{
  "encoder_arch": "swin",
  "model": "contrastive image-text model",
  "train_examples": 101725,
  "vocab_size": 61,
  "loss": "softmax",
  "encoder_mlp_ratio": 4,
  "encoder_num_experts": 8,
  "text_encoder_causal": true,
  "text_encoder_head_dim": 64,
  "text_encoder_bias": "all",
  "grad_clip": 0.5,
  "lr_schedule": "linear",
  "adamw_weight_decay_other_params": 0.05
}
Rows from block 5 of the image encoder of a small contrastive image-text model, named by matrix and row number. Rows with one number within an expert belong to one neuron, the router's apart. Each number is 200 + 30 x the weight over its row's rms, rounded and kept within 0 to 999. All counts start at 0.
Before each expert's rows are labels from the 100 images, of 14976, where the router gives the expert most weight on average: "colour at peak" is the nearest of a few named colours to the mean colour under the peak. Only what is clearly more common there than usual is listed. The data: regions of photos with short descriptions (Visual Genome).
# router: slot weights (encoder.blocks.5.mlp.router.weight, 8x192, trained with AdamW), inputs 96-191
# up: expert up (encoder.blocks.5.mlp.up, 8x192x192), inputs 96-191
# down: expert down (encoder.blocks.5.mlp.down, 8x192x192, transposed), outputs 96-191

# expert 4
colour at peak: grey
router.4,205,194,221,217,178,212,209,171,198,267,209,221,220,193,194,211,196,224,204,203,173,160,195,151,221,232,178,201,198,219,251,214,168,210,230,243,235,189,218,177,142,148,142,220,243,268,178,212,231,214,186,169,230,213,172,251,176,198,214,216,199,205,181,192,220,188,166,215,157,209,188,238,188,236,200,180,266,210,189,159,240,192,227,184,218,133,214,211,199,163,225,222,206,192,242,216
up.0,161,221,245,166,213,172,221,236,218,199,184,226,186,197,197,121,179,247,215,201,210,175,206,193,223,190,199,188,245,247,203,243,123,249,200,182,204,226,245,206,134,142,196,149,232,197,179,210,209,191,180,207,182,167,157,213,221,144,178,168,169,188,193,191,228,198,184,206,169,179,203,179,208,161,220,219,323,198,197,215,264,195,211,249,193,229,199,234,226,208,208,181,162,213,243,231
down.0,169,182,176,248,187,234,205,187,273,226,265,150,187,198,174,224,174,188,173,213,208,220,190,243,258,212,241,228,183,194,237,165,226,189,159,211,177,209,209,203,173,149,182,250,185,260,181,192,149,167,207,232,239,223,185,156,208,176,186,219,179,205,193,178,176,211,205,136,237,214,207,214,186,152,209,202,231,192,187,103,205,216,194,162,219,194,215,217,180,206,247,240,206,222,228,183
up.1,209,197,160,195,125,144,224,182,225,248,182,189,166,205,189,214,174,194,171,181,173,152,236,128,213,180,223,212,228,186,205,179,166,107,181,163,208,265,238,191,243,179,183,148,201,156,189,212,186,244,164,247,180,200,287,209,198,236,254,225,191,209,254,225,187,143,210,181,211,147,198,240,202,161,202,195,183,175,230,222,203,157,177,180,203,152,215,230,200,154,177,180,203,222,192,195
down.1,196,208,220,223,269,269,155,222,158,165,222,231,169,191,189,280,199,196,202,195,171,187,213,245,145,256,186,213,150,227,201,182,212,234,249,207,178,170,206,248,205,202,219,191,196,189,179,285,248,241,241,203,206,174,159,210,188,174,220,233,197,208,205,230,185,202,182,196,187,259,220,201,237,232,264,176,198,229,220,184,255,208,203,175,226,183,214,197,150,196,246,158,217,182,170,216
up.2,178,232,193,205,205,160,211,183,156,178,230,151,172,152,181,156,267,228,235,219,213,180,242,200,232,207,276,224,243,227,182,190,215,184,219,169,257,148,177,221,224,187,204,200,210,166,215,227,150,173,160,240,190,151,226,214,260,188,195,181,150,209,215,229,213,228,178,205,212,192,175,180,209,175,190,191,179,235,172,177,205,202,277,192,188,133,227,252,227,205,224,127,176,199,220,193
down.2,234,201,184,202,230,262,135,206,226,208,234,174,159,260,176,204,149,201,192,176,196,218,219,204,236,190,229,186,231,229,207,179,192,195,172,248,95,219,172,196,224,222,212,162,211,227,233,215,258,203,251,206,160,248,241,218,188,177,210,182,164,156,184,200,172,203,203,201,221,222,242,175,216,207,197,220,195,178,260,219,166,198,192,228,173,217,225,173,198,191,228,212,214,160,193,222
up.3,164,188,222,253,269,197,187,217,182,177,192,242,223,186,173,240,233,201,176,186,216,228,175,215,181,187,211,257,171,125,198,213,250,205,153,172,220,195,176,264,239,200,181,211,211,251,225,213,180,245,226,180,128,183,192,267,173,247,220,246,213,200,207,240,196,217,206,225,226,221,172,180,176,171,135,165,218,220,266,196,188,224,158,149,190,207,190,211,154,225,153,148,197,190,225,170
down.3,243,197,184,226,179,176,189,186,278,231,193,143,228,212,210,179,145,215,178,219,185,166,186,207,203,237,203,222,197,250,152,167,162,172,215,178,167,221,176,177,231,163,204,204,188,211,246,178,244,240,174,237,232,186,179,198,245,195,214,177,227,239,210,211,177,222,199,230,249,153,263,181,186,202,172,213,192,201,256,191,207,187,220,233,178,175,151,195,223,213,188,252,200,193,151,206
up.4,200,178,205,183,203,210,198,207,235,202,159,178,209,198,197,248,191,198,223,223,220,204,199,248,169,201,168,149,286,170,210,242,200,218,180,203,278,208,166,179,232,233,227,134,225,220,205,193,151,212,231,227,161,187,224,201,224,200,206,125,177,222,191,167,171,196,199,190,231,169,157,183,174,211,196,259,223,244,235,151,222,174,185,225,273,197,259,243,195,142,245,155,179,173,240,180
down.4,211,183,222,199,206,200,165,268,226,215,224,195,171,257,211,130,199,240,211,134,137,210,174,119,237,191,158,197,166,183,202,185,233,199,232,248,212,174,217,265,189,159,204,205,251,165,191,219,222,184,159,227,206,200,216,183,180,210,224,223,183,166,210,234,215,200,198,228,124,170,216,276,215,181,173,211,199,223,191,191,222,176,214,227,140,215,211,160,162,205,209,187,163,191,176,236
up.5,207,157,222,232,219,244,182,195,251,196,190,153,200,255,249,209,237,214,216,176,203,183,264,224,227,174,217,218,176,239,294,236,219,196,168,182,204,223,227,208,184,114,206,194,214,196,167,197,175,181,201,234,206,198,219,198,222,206,204,150,243,216,171,200,182,120,241,276,185,200,204,189,215,188,212,160,247,208,203,182,227,228,217,225,167,199,182,226,151,196,193,246,221,222,167,193
down.5,195,220,208,233,187,199,221,214,143,191,190,243,174,193,208,169,157,256,143,210,196,190,230,202,174,210,158,196,196,164,129,186,171,164,192,198,191,215,205,234,232,201,149,174,166,220,224,200,173,220,251,203,197,201,223,230,135,197,207,206,142,226,202,186,196,199,176,117,213,220,212,233,211,200,171,160,183,169,222,232,187,231,210,192,228,167,257,204,196,178,212,191,223,142,219,139
up.6,187,213,198,187,190,246,235,157,216,227,207,201,168,188,176,201,169,218,255,236,189,188,237,192,207,210,173,186,237,204,182,201,168,195,207,172,138,217,219,182,217,238,191,206,213,225,243,140,168,189,226,163,198,144,265,261,244,202,244,198,189,251,223,200,204,177,153,218,189,201,238,164,190,174,185,199,237,187,249,225,220,137,130,180,212,184,216,219,264,217,193,229,220,192,198,205
down.6,222,170,210,206,278,188,135,234,232,208,198,142,190,245,206,230,237,180,192,153,191,242,177,184,172,209,245,202,173,197,213,206,221,245,158,254,205,144,194,206,224,190,186,201,197,203,246,193,164,208,233,192,187,194,165,199,182,180,189,185,227,207,194,209,224,265,266,241,234,209,184,193,177,189,191,175,176,164,218,206,226,202,207,190,193,179,204,145,189,156,182,192,215,203,201,228
up.7,205,200,195,193,169,219,221,170,196,147,184,172,189,223,202,208,171,222,236,158,144,225,236,174,208,185,179,130,247,145,234,194,179,199,201,202,177,219,221,176,197,211,148,219,249,191,159,247,250,206,217,189,234,187,209,185,267,146,191,201,222,227,192,229,226,206,220,167,231,256,139,162,204,182,225,191,204,228,172,222,282,225,171,223,166,183,192,194,168,208,204,208,164,243,181,173
down.7,201,177,171,195,249,201,182,178,195,229,246,197,181,151,142,202,236,178,160,189,204,191,143,202,202,175,224,207,191,191,184,150,176,245,202,223,200,275,173,246,235,202,156,182,199,233,179,199,188,204,155,169,240,230,184,182,168,221,226,187,208,184,209,105,203,257,226,252,199,199,239,202,160,166,182,161,239,210,256,215,210,188,210,185,204,222,185,167,242,160,184,216,200,174,201,217

# expert 5
colour at peak: black
router.5,198,224,265,153,194,175,199,219,166,224,215,218,195,227,240,136,190,189,197,231,192,249,179,242,188,150,194,208,161,192,272,215,207,232,223,197,162,187,205,204,175,218,241,232,183,223,158,213,187,235,176,228,170,185,162,188,174,173,167,191,195,147,240,233,270,159,231,221,175,186,261,190,233,245,156,186,265,230,253,212,193,176,241,209,234,236,136,187,214,214,233,244,181,172,186,219
up.0,160,217,244,170,197,186,259,209,206,213,146,187,224,207,180,259,193,230,119,232,207,221,223,246,163,188,172,143,175,183,162,197,233,191,188,213,181,197,224,203,243,180,214,162,221,252,214,236,231,231,230,252,157,210,236,176,253,189,223,222,234,283,190,206,206,173,213,204,263,254,194,196,129,193,200,206,213,234,185,182,176,149,240,142,213,156,212,209,241,190,164,196,164,185,193,208
down.0,188,215,203,197,219,210,140,222,219,188,223,235,138,253,201,175,207,149,221,153,234,235,215,149,198,167,202,156,181,207,221,183,186,222,206,216,136,159,165,263,186,186,215,248,236,155,257,157,210,235,194,164,195,195,200,178,189,218,210,195,185,206,261,186,170,218,164,179,255,194,202,177,149,176,168,210,196,173,222,197,209,197,194,197,211,244,179,210,221,237,231,220,206,178,199,194
up.1,204,205,192,228,167,218,241,233,207,249,155,243,253,140,205,216,187,230,203,157,228,206,137,231,164,209,250,214,202,212,217,232,241,203,149,212,221,186,223,235,203,189,173,179,183,175,249,178,159,209,222,119,114,165,172,215,220,196,180,235,177,218,186,225,169,223,215,156,189,165,215,199,187,232,213,278,182,181,214,221,198,219,175,163,182,176,189,228,203,213,261,187,176,178,187,195
down.1,183,175,224,168,140,197,209,273,195,166,201,135,235,198,202,196,194,241,227,159,150,182,238,192,233,237,208,219,206,192,198,230,184,212,200,121,223,180,180,176,198,183,139,211,222,191,195,231,229,202,170,216,213,197,246,168,187,248,212,162,212,201,196,228,229,148,195,179,229,191,173,163,178,177,232,249,242,204,180,173,197,214,206,204,97,171,240,169,198,140,193,213,195,195,181,172
up.2,185,223,212,141,182,179,154,119,223,166,211,168,163,180,179,238,257,166,195,190,171,154,199,196,236,192,212,182,204,183,195,108,210,193,204,220,278,200,171,186,156,214,190,200,184,198,204,185,179,187,200,212,208,248,194,214,246,282,234,154,211,249,234,186,192,178,144,170,267,206,116,220,201,208,239,203,232,202,256,207,240,214,128,181,155,205,195,226,180,223,196,201,176,220,207,212
down.2,147,218,199,239,151,196,184,187,195,195,167,252,236,186,205,223,170,152,269,274,259,222,160,243,255,172,212,210,183,219,218,182,230,257,201,191,168,251,219,207,232,161,215,227,215,218,159,186,178,218,197,156,178,227,221,212,200,187,152,214,267,196,171,216,244,166,194,177,184,217,193,220,182,183,171,187,201,248,214,247,183,173,227,229,242,199,147,184,172,103,219,177,216,158,186,230
up.3,195,208,189,194,223,156,173,222,248,196,191,158,194,181,201,225,213,214,200,184,180,252,160,225,215,203,175,208,234,204,184,174,205,155,205,186,229,198,232,196,163,205,170,221,217,173,191,181,135,185,256,226,210,246,194,227,242,240,211,203,212,231,184,176,192,182,209,248,233,154,203,201,220,229,216,177,220,246,221,206,206,239,186,162,177,146,233,193,208,182,214,173,182,179,223,232
down.3,189,183,200,255,218,169,152,160,175,131,241,215,171,225,197,188,177,204,250,212,195,180,204,263,172,170,206,200,189,194,167,181,177,214,187,234,199,192,205,268,159,131,213,163,203,202,188,187,223,251,210,154,170,144,187,203,176,159,224,256,190,198,214,219,149,287,193,221,199,221,227,199,174,253,172,220,194,202,258,195,181,218,235,249,159,254,223,219,241,199,166,205,168,170,224,212
up.4,185,207,202,179,158,189,182,185,174,194,205,220,223,235,228,247,181,228,188,202,185,180,140,172,174,235,216,166,195,206,203,191,199,140,191,198,225,176,184,251,205,174,231,217,184,180,194,222,216,195,153,226,205,247,200,224,184,220,188,178,130,211,230,195,208,180,206,180,192,253,164,188,217,243,235,176,201,196,208,197,186,181,175,202,213,185,219,191,190,221,235,222,184,180,264,226
down.4,177,210,193,221,193,224,181,186,168,233,160,177,199,176,224,188,164,149,214,123,196,198,205,200,183,146,198,167,212,214,213,205,147,207,218,259,173,149,196,232,173,244,186,204,201,238,163,211,199,198,214,173,176,198,166,182,214,203,187,235,227,196,239,234,231,194,163,212,279,185,233,236,224,236,198,174,211,200,175,203,224,240,194,282,196,156,99,184,190,113,196,178,198,231,162,208
up.5,210,193,199,192,168,231,187,173,217,174,211,243,199,131,180,196,230,196,173,280,220,256,203,175,172,200,227,171,209,187,160,210,161,149,185,223,226,248,268,194,192,128,245,231,216,213,181,165,222,203,257,200,192,246,193,231,253,210,189,202,221,166,211,225,182,176,221,168,186,262,167,188,241,112,233,194,233,199,163,189,226,238,216,201,163,186,201,177,158,173,218,205,207,210,275,194
down.5,172,237,199,198,196,190,210,140,213,224,211,175,158,228,191,203,199,169,198,224,186,192,165,237,199,198,213,180,115,156,200,189,204,185,187,178,191,201,183,203,178,210,223,207,190,179,211,198,211,210,247,171,205,218,216,185,180,265,267,193,232,190,161,177,195,139,191,220,211,200,164,192,223,179,218,204,209,189,256,170,166,183,197,179,174,258,207,105,217,196,163,230,188,202,207,209
up.6,238,130,203,184,230,199,227,177,227,231,193,187,179,261,208,193,215,189,219,214,152,223,228,193,202,232,161,196,205,226,180,197,191,181,258,202,147,212,175,144,218,130,198,262,195,203,196,244,253,244,202,168,151,219,221,229,200,207,201,215,158,131,183,254,194,212,189,181,161,206,174,166,217,208,204,185,205,157,175,215,225,193,166,217,224,234,216,161,205,137,209,268,138,188,196,180
down.6,191,237,220,212,216,163,207,226,208,260,216,276,210,234,189,153,174,204,203,214,190,174,172,193,238,223,189,179,259,200,179,261,192,176,184,223,178,256,216,217,206,162,184,183,221,207,146,174,189,232,190,192,129,212,246,207,201,174,226,223,229,234,240,160,193,232,208,190,205,276,188,243,201,211,187,199,203,219,208,165,187,171,177,158,236,219,121,178,225,128,190,236,180,168,202,188
up.7,186,189,187,182,197,179,222,189,190,192,221,262,202,185,220,177,161,145,202,150,238,186,169,156,219,243,179,188,193,168,157,182,228,200,200,191,211,227,185,227,191,159,192,229,175,134,170,184,178,155,192,222,210,208,184,222,192,201,184,181,193,206,207,239,214,192,291,158,155,215,196,230,237,197,171,251,258,117,187,188,212,174,212,158,214,256,162,177,188,209,181,173,221,200,252,213
down.7,165,236,213,237,172,171,191,213,183,189,153,176,253,236,239,226,232,236,170,178,229,184,178,172,176,216,202,199,154,186,255,195,208,152,192,226,225,159,195,209,222,185,188,239,246,274,190,217,197,220,222,157,204,205,147,169,220,237,201,232,181,166,174,223,216,180,180,233,230,140,192,160,210,207,194,207,193,199,234,189,208,204,173,243,152,169,237,187,236,202,176,184,224,194,208,222

# expert 3
colour at peak: white
router.3,162,172,158,202,212,205,172,230,230,200,175,199,159,192,149,213,151,259,161,224,206,205,232,219,169,207,187,162,256,188,169,224,267,184,165,148,248,229,195,194,232,184,143,161,234,245,222,200,220,176,224,177,237,258,215,170,230,188,204,168,254,251,208,192,165,218,228,171,214,250,175,228,166,138,249,198,224,235,155,139,216,239,198,169,186,223,258,196,174,191,169,170,210,181,164,161
up.31,174,201,171,200,191,228,257,150,232,176,201,207,248,173,179,174,177,150,242,195,176,151,200,207,235,168,228,228,189,146,197,212,217,200,210,180,232,197,165,170,195,256,221,277,173,246,184,192,185,208,215,180,212,236,265,220,218,230,195,234,157,177,219,176,180,213,157,208,149,215,224,230,154,219,183,201,200,208,193,203,200,218,191,227,181,242,183,192,198,201,218,171,197,190,139,113
down.31,254,178,240,176,199,164,215,217,168,164,170,214,183,158,170,239,235,145,200,264,230,164,175,198,170,229,210,211,227,245,182,185,220,166,162,245,183,155,233,183,174,214,223,182,223,185,119,174,151,203,193,235,154,209,220,232,203,185,217,163,225,225,183,245,195,149,216,150,159,197,264,184,270,192,210,177,238,178,199,198,207,182,203,179,231,120,196,242,193,160,162,201,246,177,201,236
up.32,165,235,194,216,149,141,168,222,227,211,203,251,237,232,239,253,229,203,196,218,171,234,230,226,218,201,254,159,205,184,207,215,220,195,211,203,165,207,190,165,211,226,236,235,199,197,183,188,133,219,187,207,264,160,172,170,193,139,241,233,185,189,127,179,177,194,194,173,190,244,235,199,144,220,214,208,201,167,235,187,185,170,192,243,180,217,192,197,210,195,208,247,204,203,176,203
down.32,188,238,191,152,229,162,216,182,208,183,223,162,226,207,207,206,213,275,193,166,196,155,170,174,209,207,165,249,155,204,168,166,217,225,186,170,203,183,248,185,181,180,181,105,169,218,212,218,270,228,214,212,180,225,198,215,188,186,188,220,203,238,234,225,168,225,176,233,253,241,227,173,231,154,231,233,217,187,213,157,168,191,207,180,203,158,174,250,234,177,165,193,170,191,149,177
up.33,261,203,221,195,167,215,201,199,166,174,178,256,189,235,209,201,165,203,204,210,170,182,209,181,195,161,249,228,187,213,225,145,208,184,181,179,168,192,198,284,191,255,192,164,181,185,194,199,223,211,205,234,189,197,272,221,178,199,137,146,203,248,227,188,202,216,204,183,182,158,212,198,228,242,212,172,236,237,209,173,189,234,211,210,239,272,111,200,212,239,266,145,188,193,182,195
down.33,144,177,157,208,214,232,227,244,250,203,179,149,231,230,220,180,253,173,208,195,199,198,149,213,213,205,182,204,218,214,183,210,142,250,159,201,176,194,184,155,187,166,169,209,138,220,248,206,164,198,208,178,233,227,192,181,254,180,215,191,215,227,233,219,189,214,209,214,205,198,215,255,181,175,209,248,208,158,189,182,205,214,146,232,198,200,212,172,164,145,187,193,210,190,173,227
up.34,170,188,92,223,211,226,204,217,192,146,118,192,238,273,177,168,178,232,207,198,179,211,193,195,249,245,180,177,191,182,172,238,127,197,188,177,195,233,196,190,195,259,159,195,224,225,202,183,145,164,205,206,170,185,150,144,211,252,246,214,156,224,227,184,218,253,238,255,166,227,170,174,239,174,193,200,240,198,147,173,213,215,179,227,178,150,216,202,214,232,213,187,238,218,204,222
down.34,218,192,272,205,228,207,183,165,160,246,179,204,166,200,249,234,142,167,192,171,169,172,197,200,165,196,273,183,227,196,162,156,132,197,186,221,172,166,157,241,274,196,181,190,160,202,238,220,193,232,222,206,154,180,196,215,206,172,128,199,230,224,176,221,171,216,225,180,242,120,239,183,168,219,172,137,230,200,242,187,160,236,243,238,203,249,162,219,229,158,146,193,197,190,214,189
up.35,164,236,151,227,224,206,175,195,185,220,195,210,225,217,224,154,239,194,179,170,229,165,223,167,158,186,222,221,145,250,206,185,237,190,207,152,197,170,221,265,168,210,225,243,236,268,194,219,166,230,175,205,192,271,206,206,184,198,211,190,142,146,218,143,176,208,216,137,202,217,198,199,194,124,212,226,218,218,199,234,228,203,239,169,227,187,201,220,226,135,210,174,196,159,173,198
down.35,166,193,193,234,246,192,206,257,210,194,110,195,218,223,218,218,195,224,254,224,172,209,184,211,148,225,200,219,241,183,169,229,137,166,186,208,159,225,198,215,226,170,198,203,220,189,191,128,186,208,227,210,175,142,142,240,230,195,228,218,144,193,147,172,155,192,161,232,246,201,195,217,248,212,157,178,163,180,171,188,184,219,182,279,198,197,170,182,213,239,215,174,207,245,195,216
up.36,150,177,195,216,260,231,193,171,182,190,232,197,200,233,242,161,248,203,230,194,200,220,233,203,224,146,213,210,233,215,186,217,183,278,136,290,207,202,204,210,164,231,169,164,177,235,227,198,237,195,180,213,172,180,184,235,242,187,220,174,204,153,161,178,165,216,175,141,209,258,198,170,170,174,262,208,209,256,209,233,222,252,170,205,225,202,257,207,185,263,217,236,165,246,246,197
down.36,185,168,225,218,167,176,249,180,200,177,183,183,213,178,177,188,234,217,188,195,196,231,191,227,176,243,188,217,200,185,178,235,232,151,255,189,241,224,163,220,199,198,214,180,222,206,191,226,209,209,217,163,201,239,189,161,224,198,127,210,152,216,257,262,197,225,220,230,225,214,208,242,220,195,199,138,167,176,124,210,153,210,217,211,217,171,218,164,179,220,169,217,216,148,191,222
up.37,175,221,165,202,254,209,172,215,227,170,178,201,236,162,213,218,231,172,198,248,215,206,224,204,207,174,214,277,177,158,134,168,218,195,211,218,153,242,215,134,232,229,239,191,186,199,162,219,266,222,207,210,196,153,252,174,141,202,169,261,190,221,188,186,231,184,235,217,259,213,180,220,207,235,151,170,165,254,254,176,186,211,162,186,229,239,214,189,217,280,185,175,171,214,162,160
down.37,205,250,199,238,132,177,244,218,210,201,191,182,231,193,258,190,188,221,152,143,187,175,246,235,215,191,207,132,210,256,233,198,169,198,191,177,168,182,192,208,150,189,211,151,189,201,234,221,233,234,169,187,228,218,262,220,185,188,185,212,166,215,218,241,238,236,214,216,184,209,225,194,197,179,237,260,186,186,213,216,218,142,173,194,209,234,183,204,179,144,124,227,188,180,170,228
up.38,181,187,164,226,139,204,211,187,197,214,184,200,231,220,241,199,213,167,183,225,212,208,219,192,136,199,178,216,179,197,227,166,251,205,182,185,194,194,185,205,173,209,215,213,196,231,187,216,230,252,162,224,207,169,223,251,124,203,195,212,165,237,150,160,213,179,216,175,227,200,200,221,170,220,216,252,163,210,241,210,229,220,196,216,225,220,229,168,197,212,170,204,151,208,263,249
down.38,206,191,240,189,209,221,155,220,167,152,265,199,213,236,149,202,232,178,201,165,169,210,221,200,186,243,172,214,188,176,198,203,144,214,176,228,178,242,184,244,140,231,180,198,213,151,221,160,207,184,175,236,203,218,221,187,195,229,177,165,203,162,238,203,215,171,185,205,196,219,247,159,191,258,253,194,222,181,196,219,213,198,150,213,123,174,225,209,180,240,195,207,220,256,169,164

# expert 0
colour at peak: black
router.0,189,196,205,187,228,195,185,193,203,156,213,173,180,192,216,187,156,285,201,231,255,229,168,235,235,189,154,218,157,218,239,239,245,269,192,228,185,174,209,199,158,211,204,174,194,189,147,180,198,211,212,204,170,206,247,169,223,213,219,245,214,163,212,218,233,209,149,191,167,212,192,172,227,231,177,166,217,204,189,217,208,167,200,205,203,167,215,198,200,239,268,214,217,198,201,212
up.0,168,227,179,182,152,196,161,224,149,181,165,227,187,220,192,226,184,234,269,165,204,178,165,186,220,183,246,183,224,190,129,124,194,186,185,255,216,177,136,207,211,214,165,189,164,246,190,231,201,213,212,237,188,222,167,210,211,212,213,228,178,248,195,202,188,216,206,255,170,177,192,231,210,168,185,216,181,228,166,167,140,197,181,196,139,190,221,173,182,178,190,189,219,175,193,168
down.0,214,212,145,192,185,214,248,162,234,226,213,185,168,182,171,169,214,176,211,161,203,153,191,219,226,201,212,211,163,210,181,213,207,171,191,173,179,212,187,178,231,208,145,209,189,194,216,268,236,265,193,210,179,134,171,200,264,200,177,193,185,153,218,196,225,234,177,170,275,214,140,167,164,181,183,163,201,237,226,221,200,141,224,221,213,186,228,232,220,156,226,244,225,217,184,173
up.1,170,210,165,226,190,184,202,189,229,153,159,209,209,227,219,262,207,176,197,197,198,175,148,199,142,200,220,176,158,219,199,272,271,184,172,171,234,234,200,189,134,212,248,250,202,234,143,175,237,195,151,186,194,169,219,209,172,220,256,133,169,204,164,121,226,159,227,225,188,181,176,141,228,241,252,203,155,201,172,203,192,188,218,205,169,183,181,291,240,224,208,234,194,238,192,161
down.1,174,200,228,159,196,203,192,198,228,244,172,199,159,218,149,193,202,198,174,225,188,171,161,171,218,241,131,251,223,237,222,195,251,230,223,231,179,223,162,237,235,173,157,257,265,169,180,227,211,215,199,228,241,177,231,203,215,176,227,171,222,155,190,225,206,167,197,154,179,215,200,216,209,226,245,208,240,163,205,189,201,219,183,250,196,200,154,210,172,189,223,178,179,219,168,258
up.2,172,253,182,173,173,268,185,166,236,206,159,217,183,211,178,257,228,183,250,136,167,215,120,223,189,183,192,214,148,202,191,201,222,211,197,201,252,207,173,221,183,176,205,207,172,195,246,216,193,172,201,181,155,155,146,195,236,198,231,242,206,178,161,231,201,147,202,161,223,194,193,222,240,176,146,142,181,220,190,181,227,209,196,203,200,214,210,226,219,186,197,279,217,175,191,169
down.2,177,172,192,165,147,167,158,211,179,195,186,158,212,167,188,173,182,173,249,150,172,195,160,174,213,173,202,241,185,219,238,186,214,178,201,171,200,226,176,211,195,224,222,245,190,210,201,186,160,219,149,220,224,160,202,196,225,208,181,200,218,149,204,138,213,182,197,163,164,200,227,187,215,204,259,211,170,185,182,202,230,170,232,190,244,163,250,177,240,178,210,197,193,163,214,183
up.3,227,182,239,174,167,171,223,196,242,240,216,222,147,202,173,248,196,140,214,196,193,244,232,196,193,205,187,239,221,190,200,213,224,225,180,183,147,187,172,207,209,233,256,219,182,158,140,195,186,185,194,184,192,257,205,239,176,172,189,186,175,206,216,191,149,154,271,151,194,202,242,207,248,165,203,144,216,215,203,168,200,169,173,172,201,164,178,210,275,240,158,245,221,164,190,147
down.3,182,205,179,161,188,148,181,201,204,181,187,224,201,244,192,143,160,194,232,199,236,213,143,243,195,185,196,233,140,185,234,187,209,200,154,217,224,188,216,214,210,199,206,261,158,209,198,197,158,201,206,199,210,242,173,194,146,131,221,214,211,191,222,168,188,197,171,225,239,111,250,162,194,231,207,212,200,145,239,226,160,251,215,171,168,231,238,246,248,233,215,236,186,196,165,240
up.4,175,205,274,148,147,192,184,247,250,228,200,205,178,223,197,141,173,242,137,197,194,211,167,168,143,167,190,199,209,228,226,194,194,210,241,146,221,197,208,136,229,205,184,207,164,231,189,213,208,236,170,195,179,198,215,246,175,211,239,181,137,236,242,173,227,183,247,185,207,214,226,211,275,206,259,157,155,204,171,213,220,242,206,219,196,157,151,185,169,197,193,228,187,137,206,198
down.4,226,130,262,216,228,200,280,162,192,187,140,202,221,177,232,165,173,196,203,201,174,174,263,225,214,188,201,189,147,220,191,232,215,199,189,198,162,192,230,205,193,172,205,203,190,225,217,238,197,158,204,228,195,167,260,203,204,229,196,227,200,206,147,203,164,205,199,211,175,224,191,239,190,230,194,197,206,206,201,221,209,185,182,209,217,201,239,183,219,225,258,165,138,236,197,238
up.5,191,256,188,219,171,153,220,177,156,167,233,208,194,194,180,178,127,225,227,210,258,235,182,155,173,227,196,214,231,166,234,229,230,155,210,165,225,149,207,210,171,206,217,217,192,190,241,211,197,189,135,214,180,251,197,177,181,180,194,136,258,236,188,217,205,191,151,197,215,193,224,186,219,206,229,213,221,220,208,155,154,183,182,245,194,161,232,176,214,227,204,241,215,218,143,230
down.5,218,169,187,215,187,157,187,198,159,188,178,193,190,210,203,217,204,228,166,182,204,226,220,171,189,211,184,249,243,251,158,198,117,204,194,215,217,195,172,260,254,175,154,159,139,138,202,232,208,226,241,268,193,172,192,173,192,192,230,227,178,205,215,233,204,175,225,256,211,214,187,146,223,199,142,191,232,230,221,219,200,191,241,174,168,196,192,205,221,191,190,148,224,191,207,164
up.6,173,234,207,162,205,214,236,167,227,261,239,264,207,219,179,210,266,165,173,230,176,218,165,214,159,200,200,214,186,166,149,199,180,223,210,227,184,206,190,211,190,162,220,188,185,287,215,200,204,231,164,194,129,147,216,214,205,173,258,165,89,186,201,154,207,154,160,215,164,227,216,215,196,190,273,152,214,222,204,201,223,214,221,224,220,189,200,236,204,202,230,201,187,207,186,173
down.6,197,193,228,207,177,174,155,217,183,176,212,196,240,186,231,206,152,240,197,181,228,180,173,190,232,228,250,248,169,189,244,191,211,150,167,164,226,222,207,283,209,213,210,192,191,209,203,219,227,163,202,211,193,194,177,222,204,201,211,212,183,191,196,186,178,227,182,162,205,201,243,170,240,192,200,227,164,153,128,211,266,192,218,225,217,240,220,220,183,225,216,206,191,212,189,165
up.7,163,198,215,228,132,168,206,186,191,176,245,239,171,218,150,212,219,189,229,175,165,198,233,189,234,201,225,221,221,145,219,151,230,231,200,226,199,218,169,195,210,153,193,210,243,218,223,246,185,232,178,184,202,233,242,125,144,207,203,199,184,179,152,199,185,196,234,206,169,177,217,171,139,233,229,186,167,202,216,217,215,164,178,206,158,200,181,187,206,246,188,152,257,231,221,180
down.7,231,189,196,147,169,178,208,169,173,200,161,189,179,226,231,198,178,222,143,228,204,205,200,187,189,198,196,223,180,181,189,203,179,235,173,216,195,155,190,184,240,182,184,244,206,171,222,186,156,199,182,191,143,184,225,231,226,192,230,248,205,205,199,190,269,125,229,190,212,197,199,194,218,161,195,171,195,223,231,211,217,238,190,180,187,221,203,134,255,173,209,201,169,188,148,207